config.yaml
dataset: "regions of photos with short descriptions (Visual Genome)"
encoder_kernel_size: 5
decoder_block: "basic"
init: "trunc_normal_002"
merge_dims: true
Rows from block 10 of the encoder of a small image FSQ autoencoder, named by matrix and row number. Rows with one number belong to one channel. Each number is 500 + 50 x the weight over its row's rms, rounded and kept within 0 to 999. All counts start at 0. Numbers have three digits each.
After each channel's rows are labels from the 100 images, of 14976, where the channel reaches its highest value: "place" is the part of the image that holds the peak. Only what is clearly more common there than usual is listed. The data: regions of photos with short descriptions (Visual Genome). In brackets: how many of the 100.
# convs0: expand pointwise conv (encoder.blocks.10.convs.0.weight, 1536x256x1x1), inputs 172-255
# convs2: project pointwise conv (encoder.blocks.10.convs.2.weight, 256x1536x1x1, transposed), outputs 172-255

convs0.645:434500486571448457504541474477579511425545508489583572620559514513479563513427468506469497496472398421555463473571509480443458542570465504498522386573507444500558461555445586482540558494473497556444457498499460493486450450410533494663473562499476501517
convs2.645:473522501546418549470506521561495446396509503451484402408542480517451509480436586483454540500456416483468561455530551453519489617430531555447504423577477446436436462448472569463581461545427527459497488434431512464515483529542495467412510503432554478508
place: centre (53)

convs0.705:474464450361538403559415504579512471459576601515445536561525424572535492509486458502483550595486473556530535555468602454537469461550519524426491533474520477518496527513507523535534592493477467528554496495557495518522514496513578531449533494514476474530
convs2.705:484415488589453579489553509533458563487460507528464495561536474514419612545547578394535526515537512528489468502549589441427492467469446430513503515481543532464518506448451556512513400463519431489456525507505472437522465481517434476543471460519572436511
place: centre (77)

convs0.595:489497485580505557395481489546536498584455490539540551544476540476575511446536477497579592461474490522477549540526506607512433519518512449555531455487508543465556515461504448538420469515573557456462401561447535534609436598483470509521445559439465609488
convs2.595:545317458462489550511598517595447539476439565484495500462488563473447468512614507517553518526447515496460476458501506482544463546527490497459510522523459495401483565562467478463526481557587511521504535584457580423478435471474475442516500459490440582535
place: bottom centre (38); bottom left (34)

convs0.345:494438507367485554514483485540557507488502511535422484571541337536473476490499560482484473531442431462467533460485601445483497464499472542481427528397466566577460530543518487528552588468597425471551375470473472474517538603590480432539543550567486548599
convs2.345:402464458545495509520500425454473566538488469427435508536506463472557596400432474506527555457483599470473460471459589466467458566477529500486539453463529420497494566621520511459443470461543541572543477507406452409482368465515552468505378495477556519507
place: bottom centre (30); top centre (30)

convs0.675:445482497588517479474542508450417543555526454479435492530460444489434515505486548464492502569509538428541521581454567490528468516456481440556532487488529523492527581446473563506562552518560519448507467437531514524519547511548492525534451447569465451452
convs2.675:486459426502584483503503436530433527521480386543505520593456504407539425444500419542545456517543518498524446549448426466501496454509506460574388507459573477538598472543445497463454550493506536630404598505422462486446479477455462498529538415557494488420
place: top right (86)

convs0.525:551496522439503529529514563565494546568562545484501473517409503491547537495507624495527505589462569449455514523406552476429491416436547510536527511374508456472457581498469484496455569494547503487540498407547525470541499422507454568544465534506465460565
convs2.525:545509489496496514497535475453495467566475509491480563571412492508510516489498433439476478477468534439487490525443568485562532489539550515532478589334486437481492453505523572483474433527554504448535506471504545513508522604498538483498596540554395546526
place: middle right (85)

convs0.644:456510469513455455437460466584428538535471576538426525526499528409465488525475546520585535508575525403548510607569439523519397523462466517560541487411560569555484545485521534514568552557514451417538392422516534520523588608511562521391470426530394491456
convs2.644:495448425525570476494507434507423525535487380524471542595461500406516446453481430562510473512549522494521448556438451472496512461490506475565364486461573494541581494531428469431449525509540543613394582492441461491440490502463477521515542412580518509414
place: top right (88)

convs0.188:530568588512538535518362495573426463506488528570450524497523448495527460535477531520520407484437433441440516557546479516507509467463416535499521596506419601585464494450437454426462514488448512573465362574571560494533493641475482567513513486486427453529
convs2.188:471507549531470437527541489488490461583419511509504463480568438482445509443562442408423546500515582510406502477480477443474556564443364496453529524479454498523525407568494541486534507476477485455445492552486488460507494502489454459467490512449549547538
place: top centre (50)

convs0.235:484481500502534434530492461506428515457463541447482511542510575427515450535502503416516510506537464558498485489447632439506369545551445567514427607471514562503422511535509501586489545522510527544534501472482501631509478410547484538499516526516523505530
convs2.235:511421527587484575576397490549495504517528527536564556479579489480462494488399496488458470387629506558517513544555535502440470478626456534400523462543519459567469522506506510539450503551529461447513501520524489598447582506502573388478649487490487549514
place: top left (46)

convs0.721:514518494480471509542515483519492487577466476582599545515511580560486595592479510575531553520490480492487476508460494557401446472557480497495539491451529500607451472436450426505534464403475573582477501509593404542559525567517493511451538526450469509442
convs2.721:530565535434533530478476527365554481531437527502527421467435570520469525489488435524520555468548543572576560500538577507494505496535492544535561509545491504480561600439439553600589545583517561498510547595581534503500468546479511545541505478483446506532
place: middle left (33)

convs0.302:509442461408503593506574450435565456509465515477487597538540577470566544522410548457528539501464452558641456470488458490464377496477505574558499477542502552563477413509501510625532436552435406483531559519525472507450516498537496437460539420425449495523
convs2.302:578456444532515503549467461587497484480490467443470542592561433465527470483440478518490439484508486510445390598519405479482534413433448468480434430485575502483517488415459463480386555506478541568454483523500544505537574542437490488432567452512492519426
place: top right (84)

convs0.733:482507517444492488536565555526537464502533457520516499537442508485473579526439508495506436610523447434441467466446470607446435473570420420509620425502471451521495459554532482468530429429433523478573419493552431495463524580536485493420579483438469505484
convs2.733:556461497508501439499543565630450502527588479423585513502612453549482480567436367450529550475532542525599532531474604467582555511500563527542481470586492530489456477455504443444461504472455583429500493555440499417508467485536471451394457491500470431533
place: bottom centre (30)

convs0.239:576511457494564482605508467473416468457400554463507586561548456461527572516460502462563551503587479485487580453487489624515540492639488519504536442515520484530542521453587573467581476406535404514485448550477585477511474483514477507558480439488483427389
convs2.239:411491500557528535539478591520513548479466501499516446516620568542526513456515521444496445494412643530530474468489501448518500604456458469509555620487447531504502409514526563406465587478478452594549467460514411567509412528493574374591419489426514549544
place: centre (54)

convs0.419:540516504515495394506454533534397565504424406465587468460491499471571487483458481459371437557477512430512473560505522472471548552491509501502402583541478471457546496472515478496595533512491551505522500562443529467501515398493376440518503479495513427586
convs2.419:506504588628493502534482498536494548537489458503584494510572519510465505412539524564597410521566516463409487484463536437512447430562576523484494584447499492479454620493418444526575449481514485544530536493498516555519524472491503535514373479486429532526
place: middle left (34)

convs0.671:541482579530491557511604529527552552454411524514438486493552579484436519549616574516445502482501502502506454460457464568473504500457518477491546555455517501422554405452509397517481478548477470521504579484422485448513610591523503517556510462597531483557
convs2.671:604655569472519493483413511593514530508547490522513521540576471524404471515455530545471467550486543511506555513506511584528505540501487475519486542501525434460509400513556581461494494584525578476541451465485438539522552535514526582512484523504557509552
place: middle left (41)

convs0.305:464484465520522455435511561491454513534477520508514456526496457533419539424530508479540464499496549429445445473477467563512477596468523505535476456476588585492602550458621502576480463464524523416515510475428572487598593491529394476453433456472512472603
convs2.305:469494542647525516592451480618480494488439478480493535454588582527548450481545467464542484532493530580478449457434450384574439520521477499552490472493459603507499593565532512452545606441517497559539495509494476554551478550471507525540437507526448495534
place: bottom left (89)

convs0.674:421536484465611475502496533458599459448483447427472496475486477513459545491538475535466519622452445545511500496449577493562465528405493593491339528534467459457485540557416436529426519535506452396454535458361584536617479479508492498435530478504378538514
convs2.674:524523568458608473487479456468493587456551547481495520475436555455523487451488455464497524441441545518495427503546566507433560445544494490561530506446498386433554587522446542581443489568523445450496537546498578537468550481538546538595471485539496417520
place: bottom centre (32)

convs0.88:551514516474567541480552572480539368531467443585560589520447428501535534471563497455559562390436565486442505446533508529583461514513477491467487466531378469483549521539554539525505495584504549488456430565402506584506462515547466558507472445480482552539
convs2.88:512520525410552527602504499555432399519480448458463568429518599511432475504548428467545507491575506515436487504424530378542479579469568479510508493517596585441515464417546554501498555459539456580493483473489484466473517587465495594566392458481506526502
place: bottom left (29)

convs0.757:480501497464498531488623660563497536464495513481468472532424538446447463524481520542545488547569491576522482552401529498383562477449440501533542465507426448505478406444482491473486521537500459546591601517508594576493555514543550430484466473432537475447
convs2.757:473543489560507477551566533499450463443506484511464360516467489467538485452500461433546531527398545545520425487409538503440405480614572502492501550501575543487472615595500417555532514466514504510488495457422481549402456456475519460551453463500433488515
place: bottom centre (42); bottom left (25)

convs0.206:454584507497486529524458547509455488556511465586527533501419574493438510540503444462464496509471538528471618537596439514392585457510580448522588525493519469538484551453502435491542481549452579555499498537593472535491505586523486463490504528523476518460
convs2.206:420515422519485545399548536491433516502451528538457507404496572492637480434480499448542494529546588587502625422560578521513478514583497532432489492588484449514541560594429615500574437505477509488508481517476505517517534493513466515579570506473510490524
place: centre (75)

convs0.467:542468492577506546505526632540458504438509486469423497475466487584480441524473500490543432489529490362565504431415487586488488454488506545491455550571468461479463443396473482454480510464451502540510606514540566494436539467522470442534525497380548519524
convs2.467:520499504414505511491487559479568601489506544499499464582513551454438546488496477535587453493471507576503506467498487473442436510549470521561542548475502480482508497414528577519543453585525458536462447460488501531470572527521441502538517472508515595516
place: bottom centre (70)

convs0.268:556513499531479524529567511452541450543444514462539475532567605519446519548439433526511503510559597511498609563516481458487560539470559495457542510545475559494543579489458405507449466513470563530601589574520451529490426425592569447562478455454542403416
convs2.268:488543500401645453521468534533467612525546462528486544521430443505497510495505442429446497471588485435454570455353602495538430526485557459609530496514455444493449529395540504503466447429524560510401480494452463514531462505530465547512484437525463534471
place: bottom centre (31)

convs0.696:638501570478493489503433514517460485455531542442472598500502515445506529505350437505528552374419491466460458438500415471530504529459555482516449458504440490519525516459512552431580493406446519508492541460545586513471498429486519496495541508551426531458
convs2.696:517524515508468563503456510585589484449513506425514426460530502493436519529443604463491578518435469491480579439575530509543447555449499583481486499536506441435420433472482582421580547540440479461533427457484609448513548505521532454464562502459598537535
place: middle right (40)

convs0.550:591493494520460539571463467583543470498551538524429439511537525518496518584452491503555567404524457496457456618500455478440526505458401479526475534515529536467553471463423448464462431482453465536466556544433584566498529559543524493454627575475522408529
convs2.550:519557447472515486419496510576504496474557480434559491662514580508571507524499486472519446490541543573466496499540642425498477514618567520502526469489580368391474529476426470588540430498444514611513474552535574536446489504577457405461465513509477449466
place: bottom centre (44)

convs0.252:539493549520538474506503475585519547484504505631536508562440512482469433468461485482446489565457494560483432444504488497536445509493525515473563558506473571451470479472508430418553516571563521527437463537519490505507464517456532485549451534546517461622
convs2.252:503586520524610533509485494486527556499495436442490509484567445465449422540513437528407517482531435571609439515419441479497410530484515533439471525493516456493530556434577505496501449391466458468491473473492480546495430458540512434573608497474475537526
place: bottom left (35)

convs0.66:466550456428469549498551514471514437533531576550517564502426552484473502548440479421446483410513522560504515461473546434490458492423512474472539563545462431508472494582483473490502454514608552526563484454430498476520477468574559411488473485538489550557
convs2.66:506441494456624486519403530541447574463512486490538564533514537508424500455535474486536463506449506481426432554465473449477517610564488483533500586561477435489477637521546441528569477398486387519526464522564460491485494500436477500488533489537501540510
place: centre (66)

convs0.722:478458483529514386607491437577553511533540527512495508556408507462454433465524629517434460539459494583438539484568438467481630431544535450531487540384501525469555482582545527557471536524409502433437510436597547581459503577529548438474546544488562453457
convs2.722:436570427434535456558478422479444384431566492519583532493513484462504546423520480477508427573424439482466396559449523552479513463530491589495524522524501473457520506532461576495464572553384597463519496523559499413523473521524579569512495498464477383507
place: bottom centre (39)

convs0.754:453490421610524427433527522475514508564519599543529517478533488498439534524492503527518405478462443475415425425531497490444527566507478473501499517475572515520539441520541490527563443526547580481466536459343542368551528506549472543516501428511441550568
convs2.754:502454491598530519507510507547461523537499497525590545564504522445553536450548519440572444547568512416400360439357585443486399501467559465495490496521515574506514475499402450510488481503548461552597510489437482518482431512518515468479429489525517550541
place: top left (98)

convs0.438:539543573483575477476533469580486423475488466586565518462393525474468557609419632509516570431450439564557386453490473527521493527524559498477526581506448465498431464507493475506536445592537486544460352511478520519457516495472523476538500505447568469514
convs2.438:455624531515511361514441475433531472495513476484488442457512513529531404395509580402530490525476539476526449527506492508496576574491439576617515486529455556490488556560367419579564532501572538466519511508543532534518521463482570455500484503521547565491
place: middle left (30)

convs0.448:511519492513489474535418509478573531512558477507503382519474481418497486424402533470454540535459449511601569507552380547453531472473508492530539426456489416427481466497493596548494472426564499532418552526499531569438517537454514422457526463474535513472
convs2.448:473505422547538477507491440407519551497445460497541425418473557518579501514553452562508550573434538508475477491469618459481597534523448515565498548529526505572467576530539464419462499443500586488522521502544432524474466401540618476524453540402509466510
place: bottom centre (34)

convs0.706:455414561465457489465496527530478465520534528446430469532614481692498465579567495561481524479487603457545461468575530499572540458498493541504413483447467454464503558490473494542509497498566432476429498454456603475486590503422487439593484531498589418586
convs2.706:417519529464542546581628521449531445525505493489414556485487509453490574483563426559526552456511459494590504455437548533525503609466542489524466494421476474505513547530468387502408598423624560512514477495459574368504430488469519396468394508518468538488
place: top centre (43)

convs0.435:510511496547527555572475507499430480590508611530455448496565482543466573487424578485550536554489468506516585514552447520382460514488460417449533393499481493538573515523504499461520483529425500478688431443394455477505497490470616505473475544594382546491
convs2.435:497483477476572499547476558460508580474416485540517486524478480525524541503376437455495555543504544505520451546574562478493513580524554507493475489516497490507561579504433485521405465455563457624398534544527497443593504418607507429464431489487559535461
place: top centre (39)

convs0.625:488501529539462461441495418499437543521413574427490520539556469478551467485512516468464465523506514404477449369529523515534453425517488599515501471426517582552532531501534461540512545602495502568494541550479561550473562535521566568502481439542484452443
convs2.625:528535517574477469568378472487566501560512503506537476519600536528411499486396523540496456377448465510589414508511493391375513514426472456502490496573489518506593584477566443527525429405493516471527479519458451500398465382480535402524447490539463587513
place: bottom left (26)

convs0.169:595536470528490514512515536515489502566561538475617560472485504442569505534539473460463571528445484506503554523520432521427412489431550600557553503528466479454587519504482457489519320500463548468489519467548487579460411405519503525523505498413459479490
convs2.169:521475593479565454540512459468461530455410561534573443516617561490439485512522503520612522457429570466484429542463590524514443497562544564468491546498603504416497561535490544478501441419523421498442542539518526439464557531509429333500493442531498492473
place: bottom centre (66); bottom left (32)

convs0.58:512443557422535483598408417552602536473560586487486535449427430432476414497526440514465517600504502523515504449493539493571537481640495554602584502511527477509538496516536489490481488492468484526483470470627523617491439513498541544446556442538538449468
convs2.58:531539494554559588530568488501521491477467512392469487499562542493467516443568523530515540489603510516457461488576547494447482520513508366483552568540552551547503598551454484536463430466622480587442477520574496375426468491570472419548493528466441358438
place: bottom right (89)

convs0.647:591504492492542552556468454510498452490497492456435500570570557571481553621587467595535486497504440495509550548453392450473584556535439474474515625603598492502495517542516387553558586440463449494519555535464555516581525533534595566440494520486556565512
convs2.647:382478501493526549457475508512493520453533532555494460459493561475408510433572540417537528558417461474433407556494511509467489638592481604510499551478451595554451487523438388502571546533486416469449499530516503466512482524469562486520476526521466530505
place: middle left (33)

convs0.561:490513506497492582524573471486560457474539600412446488518529370511494479513557560612479485532612518461523495473537534490480614543550501605419544524531546504527516564440445454448487514482416571458566473441445553542548489547443544433460445505459394498478
convs2.561:484483521550473441458488467624440597480496519497552446474566515526452481464444546517544423483558489422446540451483586510460493568413527500485479356423431581491431464511483359582485523500517540517605447540529523481488432467596561458504462518524505455538
place: centre (98)

convs0.120:529476482495537494535541419491570494531458506507569539563492545512438441477605525482492523504516436494489487530561398518493545454437564507504487404545515511473579513437623563513549462461487516474508513442586541489467516417560536505562492523474485472383
convs2.120:503462520578475481421493558523472481448539469567512564430368467512508442527621496441438455568452501561454427499477487536584565432562473523526506460454531510517476570535506467488464518473456484485542484567555561515541493482546571430552503460466510549520
place: bottom left (29)

convs0.52:648494528447568520546503464447490450558496472435554447496522540568528437504535424471430588489565516524484520527583433517531554503518497504493532547513470446525543543524365497467468547537516567497474492495429447502489434463454541502528538527479518550465
convs2.52:556516519556431502554607469481424448573540515501466575505551514503483454519512510493519498471523561489521561439397529477447464515465454488542498570460452519447411552513434373555408560553538491447551462506464524505562360424470481455555379494448497452528
place: centre (62)

convs0.16:575480562367439586572574545465425450489539437524450477500427488476505455511634575477501506478479427564504492515572536449439533580520522537478425579500519505499511565493465531468468527422469501587469492539497566529427515455525542455527531590486413532447
convs2.16:499437511550535488503500481543542456479476463471574447432448520514538472603404491542490604493537440530543499576671502538533504420528491502478523478549470480489564602477500458480493550512470488532496498548444564547509386425502483463525466495494498439531
place: top centre (90)

convs0.619:577497504538475461501490453530491470538455486566552523552485455476552484455392580443461551592620515534545399546552524405464491528470528479476418481607479419555513526464506480592574459477517567495588472523576501491499447486537463509510514527497441543524
convs2.619:565571518488439413469452503571506488471497514526499563549585488439488501378443518428527610464495480580507522535463523575467512473567525609510487536491517497489535518593433535504428497444566471542515485419508486487536607535441573422595448465514470510478
place: top centre (35)

convs0.11:501529499535471434494489466582587490544574398482395481464434499462537538512477492593475535432523424435568458552444438548454456490473501500512472522477416493573515493526392530551518533431550474460596506426470502512547491512572525542548440544525474539520
convs2.11:543476498458481566485570578472512502572550520567485501511507578521547466582593442477444495515553550474502531465517455491547411464492548548549497483467547387446464401429506519464440475445567549476467430471470479470565507528565461507568487468457430406485
place: top right (82)

convs0.361:467593497460473560524448489567490518467540517478512524520503506457465569584532529518500442444427552589484442495531550528529493480400559582467448470412430472553476457495491572510537474466508532486518506490546529515491464451599553573577641492496465542494
convs2.361:541395563563553457473509527458518539416446517505534428492535504553485534474496419455618446377539480537443507539438561490622546513455595393451527455498611443536475509536520523535510483522495497511483481422522434436492497600492446572510585485456490546493
place: top right (33)

convs0.393:609451449426573416508469436508523490481468486525452455515520594432599542456555497489497512579418589569487486502479489505481409524519465484478566484549556504470475508477471525600534516569533486390472446524430506513500553531405493469549574467515518525551
convs2.393:488499493499552517486492484468489442564576541530433564404495456542496465362514441471581571444601522516485517544544580479626412527497588494538497490534563529423570598484480454567528501452499489498519535582518511515526427454618420519356511484485428423519
place: centre (54)

convs0.216:541507462438477515512537557486420552479472463441517520435444467474552478562613441429524488488439460491491455356421473526477552524544463533540526486460514459549415538562428476487464482459493567589562419516635482516514449471533550470427530503499473526530
convs2.216:535456503522492505523452535534499452572513511546464564320500435505527496481479475462553529477486442463506384491500543432535440457573587523592526477631511524389566601525453493555433594464494516559517499600428454468550462425472567497514401490487440514530
place: top right (83)

convs0.683:494441516469598398569520485462590493529552365457538487542578501495484413468543477526460474545512555583453536501516459409443485466505521537494534501488474566462465518518622486598526594443444488556446516479592567561477596427541468541431500468551433501425
convs2.683:453530523457562441489469475447502350519482515456561481499492547505500482508549500585445424499450538541565501533469402536453586577483425547463496516515548499553472465544605410540511564460456533487533524456507515474526380517447510528463394504503529536502
place: bottom left (26)

convs0.200:575502531531524508492548502515531550498492460583497479534470524508565593441533579504398441491473507530466437596596521457513540522568478501528406530488424425579584534518485400384534577477479522529508537435586525477519539451530491403459413439511524553446
convs2.200:556466423476520456555405493439529527459503525511471530602487467522555477527562528441578457512475519436475407489432532431420557482526566455468478507513595467390533584530480529519502429442497422579452499509438546474475522463522481429537589465434486590477
place: centre (90)

convs0.454:337441526488522523436437559503562528518569527491531485466453483490522543451548560585432497401507504638612527546573498521465523470404563543574490526549481527621519563466441547505462608536429470449422452524439546471527478509472529503507500438432480556433
convs2.454:480500517524498490489428484528441418560487514472528549324525514490399504512501471546370433501494508526422543471581413587451520426469387561536465513560485482489528438518540526543432578548450566423544459447542497470595550471540566477593527503496462454520
place: centre (57)

convs0.330:625485536511474593547447509532448506562530421491524574557494495429630495434582528466455556479443565403457516483518401545492550525516423423588569486507449581460545516553477461520543435458508593497512399503508493598493429621498462478514452458479426497522
convs2.330:483464417480651486580491489488505487514521473535488406480503469552416444508496472575494569544484564447473466504435542479541445498496542582514488534519546487509515586457454422462513522396603508507439525610532505465498499448481481389572461474487457510496
place: bottom right (45)

convs0.395:552487425510496466482424480507465470557488472505522543485571437504526615440494507447476497463548512465462543490557461575480510564469547487484473559475478487493531486529577509523490454527462518446490527478408506488529543474535423459548372489530468547579
convs2.395:547556543637522488524462521574536492576501483477491579552632592502571575437481522451538479526498537468406435512492542479489410560439551488558486535529460439494507548528494452525433598487568445555525482486427441474490505485505543481446397486502472518526
place: top left (63)

convs0.676:572475527490588463466516518520592445465597449542567537485458527510485539510538485556525588412444569488472447586518511516505529607592584428476484517453500397485574590571479550504447461537568495442440491607547551518453462623532478663501549458495508473497
convs2.676:565428527406649569527446508410516498588402515493440493534513542464461475476506488487590541463478551523506487463452534385437485616472431476502519462520506446418486372461515611431526562477570452549521519492429508519531502549446463613539513461525513538481
place: bottom left (28)

convs0.510:484523413459458472509500483536603464500557580590530620523527507565424520480599533489432444577535579458463473503551507510541482477478577504482508430568512458504526576506567521513580584586408513470514474454485488522471446531540489398393564562492428516565
convs2.510:581387536483468398471543542608445507438446522566408539478556497551555531517338509468508501539499498421508544480474587598482485513529557547523551531532469586523497498442553475579533631511498505468493443521490511534474492466427461455347488514550461495515
place: top centre (76)

convs0.495:487544438584452476462550481416502505566476538540512469517487556428499565508469525488484517481505510499512494468461422555396574637538534441572547423457551520487500466589563551520546536474587489453540505435482469433519525514536501559489388450531464483519
convs2.495:471505451554588599532541504521516509504496530550559456547598514493603468494415500555554498584449533415510504481483527497557532571388429496539473474488494554421449563413426462441485517499461513548571483487503505526500414403510505475479487502524503526505
place: top left (51); middle left (37)

convs0.125:615473522483491524470477438483561474486491511475429492443482422509504539526484568521393536473506528502443454485528504487478583538556469571383457578534484503525425482565482507476581511472411480511440426493469489484484482491577432503515493523527508529589
convs2.125:535434498527566522500550529507647503545515514454496500452532442525443424452532464524597448514459423547518479518430442502573474464519532470609455500487568484453495615502578487550547435459523534462473520411503506521536432413482511437444533486482562513518
place: top centre (81)

convs0.636:553526437507543455533542476532537512569467510412524444419509567513463552617512526550462540438518511569594541453470549453416466501473554684530483465479492425546497531546446544509467508455414440494545498515506542475465456434533450512578501470552513560570
convs2.636:487499524500524579578411517409445593512515525495394448504527504527539513427415455519436411503337502440525519528443523511410484536524473497511500584520401581512408617547540582502507560470546503470507502573493484542498415452487531525481525461572535556484
place: middle left (32)

convs0.442:440490438620423512438586566527384506537547479486508414552534424541428522517507548490586434573561554463550485498486563488473469517408566499513508503466612521435525538452470548587588487538535408513560436469512570502562542510514510504464434479544515434477
convs2.442:497434442483568454508522446518415518561514408525507542595482530417521432450496421566563446504536526491527446552434420502494520443530500462572409512495550503521578509553451464470451535503536548606411596501437447510464507518445455512526498415573489499421
place: top right (86)

convs0.30:597471468539521432426517588403503418570536331443385508536474539608512490493536509523469584477481518499476520467479388512545539484582529468559511437539571514621522442559474479482445548463499560535454569502481541536491518551497402558521641510458481538476
convs2.30:352428468391525584510444520516524569557425518531499486528522527496495512554470533493514543424543451526519516545510392452470524547503504497458474489497509425497538561462518530470558483528454548522499497467450427620537559424482460484532584503496483488439
place: top left (26)

convs0.48:510482519447504472573526481525462522430536549483427459510508482441342478464599501461442431429427452539560542466469505494492591452512454532509490516487426600522430570552465513471546508482375464488427558474480520468412522525426507486482413461556522559442
convs2.48:510448471566438484495543536537445425471482453416520478525477405527506539499428538521415528476379409458452500456432550546564562504546413504448561539478533485519479538552494423444574545491460442513552473535520476531498521477630423500444518474444509542531
place: centre (88)

convs0.534:541555414468606512545548414512479477581475545450507554472554408517442521531454486578510573465530464487546457564441408484434465487577478483440490464453492534513492541428519539520488453401489559559516454510586505539557517420498399549458457483482514496513
convs2.534:497410466447463484485495449526470492534495479508471508378456493486541541471490504325555493556476562454541485518476454460478446383441453475534484450548457512432522588480477607508497431528480529445516552527518527557482408444456526499471572520475513463465
place: bottom centre (34)

convs0.682:524512465469457538514489455499539528496481567511454474565523511472582515461439519568506497536479472551516447555521481472479445620478408493498550512557550493467534483570526544490429474558502504569518489582491567547523499496557491490484606549510539512468
convs2.682:392514458502580548594512485406415476479503492560463547456412555493517510477508504504495475511358528472494450438460417513390471430457412489516485505483460546566554569508462578496573520573535474504538519506450424474536460515527607451507420512475552516503
place: top right (76)

convs0.591:583523555469510552548427500521515491580476537493464483448519461531466527506518461502485573504525437482517506607500511496600484568542531578505523542585394539502552506547455463401453464487502473501447529521368530506517454403476436507501466546455472583501
convs2.591:543545529531520527363550468474456502610454486512357608437591477471461504566526452502479522537352533608551580511487525664541438566498456438525532459519438494544461505522561438510500542505507545442537494518548424396461520562423513612399556483468510482497
place: middle left (33)

convs0.477:453497431618407494454580524489374537539525498451487473550501453443416514565463545510562447560556540440551504500499575516443425506442510526542571518487550546464516533470453550580606526546532402521645471515547531518497526529518581460511426423584522437485
convs2.477:499448432493587459494518455497407526550507406559506521590480490415519424415516408571561474497540533486532451557435424479495519458535509479562382507474553505538600511539463472455456539506530551628406589485427469500485490513459465523517496421561513500414
place: top right (86)

convs0.122:552548537549491548528430489495506512498515424477513466509504516466351509455457541562523531545481550541446649488472486498534516460452503445440532531456418463481477492452516495488571470436478459531496493522406526515426398487530414560540417499502467505433
convs2.122:527433484454569474524522475444504473568484455485543485451531552490452419541512475472531481511481507491463518476435485528496576501447491452443524593446568452482476526501572533602542516520544582484519429533489588377548386434585529503487530514569498464542
place: bottom centre (36)