config = dict(
    image_size=32,
    crop_scale_min=1,
    horizontal_flip=True,
    bottleneck='fsq',
    encoder_drop_path=0.05,
    encoder_kernel_size=5,
    encoder_stem='single',
    encoder_expansion=6,
    loss='mse',
    decoder_weight_standardization=True,
    optimizer='soap',
    beta1=0.95,
    max_precond_dim=1024,
    adamw_lr_other_params=0.002,
    max_grad_norm=5.0,
)
Rows from block 11 of the encoder of a small image FSQ autoencoder, named by matrix and row number. Rows with one number belong to one channel. Each number is 200 + 30 x the weight over its row's rms, rounded and kept within 0 to 999. All counts start at 0. After the name is the row's rms in percent of the matrix's.
After each channel's rows are labels from the 100 images, of 14976, where the channel reaches its highest value: "top examples" is what is common among them; "patch colour" is the nearest of a few named colours to the mean colour under the peak. Only what is clearly more common there than usual is listed. The data: regions of photos with short descriptions (Visual Genome). In brackets: how many of the 100.
# convs0: expand pointwise conv (encoder.blocks.11.convs.0.weight, 1536x256x1x1), inputs 0-63
# convs1: depthwise 5x5 conv (encoder.blocks.11.convs.1.weight, 1536x1x5x5, trained with AdamW), a 5x5 kernel
# convs2: project pointwise conv (encoder.blocks.11.convs.2.weight, 256x1536x1x1, transposed), outputs 0-63

convs0.643,100,223,198,182,201,161,197,192,170,195,157,176,219,190,185,186,209,214,169,236,236,191,157,194,209,189,254,203,200,202,242,193,233,242,174,165,165,157,202,160,264,183,210,184,210,232,207,193,229,180,246,156,230,243,233,179,164,210,213,172,214,189,186,143,164
convs1.643,084,191,203,202,196,193,178,256,263,245,173,218,207,222,245,204,182,259,215,230,185,173,197,201,151,168
convs2.643,105,196,177,207,146,201,207,179,175,191,194,263,216,190,207,196,242,223,130,136,237,213,208,221,207,211,180,208,246,170,198,148,191,149,147,199,167,191,187,151,116,212,205,170,154,184,196,180,151,237,241,178,193,188,175,214,181,216,164,235,226,206,154,252,192
top examples: text has "sky" (39); text has "white" (37); text has "blue" (25)
patch colour: white (87)

convs0.513,102,245,197,178,230,204,231,178,254,196,80,202,169,198,213,256,227,175,186,209,176,210,178,137,198,191,218,198,259,220,222,169,217,231,170,215,190,176,206,192,129,178,250,167,259,255,202,191,231,192,194,164,192,141,189,203,185,185,154,176,190,198,152,244,226
convs1.513,082,248,215,195,204,197,241,228,159,172,204,222,169,143,153,197,235,222,218,195,168,236,219,255,215,206
convs2.513,089,239,207,174,216,228,202,217,212,246,170,204,255,217,212,177,211,181,159,126,157,198,206,188,177,199,199,255,190,203,210,220,174,183,232,219,210,218,184,274,169,277,183,221,212,142,213,227,213,201,252,137,190,201,202,229,174,240,186,207,234,230,178,185,175
top examples: text has "black" (26)
patch colour: white (39)

convs0.226,083,185,198,226,223,200,229,171,161,218,232,217,236,249,216,182,241,220,199,228,191,200,223,174,185,249,201,256,204,207,274,184,198,143,251,192,177,181,218,159,200,149,218,196,211,213,241,197,202,222,196,232,229,160,125,207,254,213,215,192,253,236,157,216,207
convs1.226,088,196,234,190,237,197,215,187,222,258,237,181,221,235,271,228,185,212,226,229,246,191,202,223,238,218
convs2.226,080,231,252,196,265,199,175,192,156,220,140,216,243,225,223,186,226,203,200,131,191,217,191,202,171,204,180,163,182,173,211,197,225,228,297,207,218,181,211,201,134,265,221,230,214,215,192,251,200,205,209,174,138,208,251,209,186,208,212,171,232,257,151,253,175
top examples: text has "black" (25)
patch colour: black (68)

convs0.109,113,246,195,188,237,192,231,225,236,240,177,143,228,215,199,186,187,220,152,253,210,217,184,181,198,198,233,173,180,217,211,160,182,168,194,157,188,184,173,223,272,147,234,204,186,231,208,180,208,207,192,182,192,156,226,216,169,193,242,190,202,205,202,176,202
convs1.109,079,231,210,176,214,227,228,147,188,180,215,267,261,164,241,245,198,199,206,200,209,215,226,228,204,220
convs2.109,094,225,195,188,188,184,179,203,253,245,161,226,211,171,252,226,269,231,200,175,204,211,231,241,144,226,233,234,147,224,187,182,201,190,238,188,170,170,204,182,209,215,228,232,160,138,207,227,198,205,222,192,188,240,190,196,228,168,211,212,196,231,226,184,167
top examples: text has "white" (28); text has "sky" (25)
patch colour: pink (39)

convs0.286,115,147,197,163,201,193,221,212,196,201,233,196,197,215,240,209,229,195,223,202,158,187,193,168,249,171,166,148,221,243,187,230,177,196,167,200,146,201,215,175,168,162,155,182,215,232,246,206,212,186,228,181,195,184,218,211,211,175,209,190,233,162,191,196,275
convs1.286,082,215,210,206,214,139,242,158,197,157,182,253,196,177,137,205,244,190,215,165,175,227,198,210,213,196
convs2.286,094,194,191,188,202,195,207,214,193,184,191,187,155,163,259,188,215,188,183,189,167,208,192,204,207,204,244,172,144,154,209,167,230,198,205,183,201,189,197,214,190,264,194,191,158,198,230,196,174,232,210,234,229,209,217,209,203,209,220,168,217,177,192,213,146
top examples: text has "white" (31)
patch colour: white (32); pink (31)

convs0.464,094,267,195,197,204,239,220,185,218,179,181,182,148,208,156,238,192,262,229,178,215,168,244,214,235,187,170,185,208,170,231,205,231,180,144,189,233,169,191,174,97,238,186,219,187,193,232,248,175,195,231,231,240,187,188,165,233,180,221,258,163,238,213,179,186
convs1.464,100,209,185,197,184,197,184,178,139,171,185,188,120,169,132,195,214,161,159,175,207,208,202,201,195,201
convs2.464,090,199,154,235,104,222,174,201,218,234,179,202,219,195,245,232,224,230,167,144,183,197,171,178,183,231,274,164,228,223,171,208,182,220,156,175,176,229,190,243,212,224,164,203,167,164,176,139,187,223,171,219,199,169,228,233,178,210,170,203,192,193,188,242,181
top examples: text has "sky" (36); text has "white" (29); text has "blue" (27)
patch colour: white (70)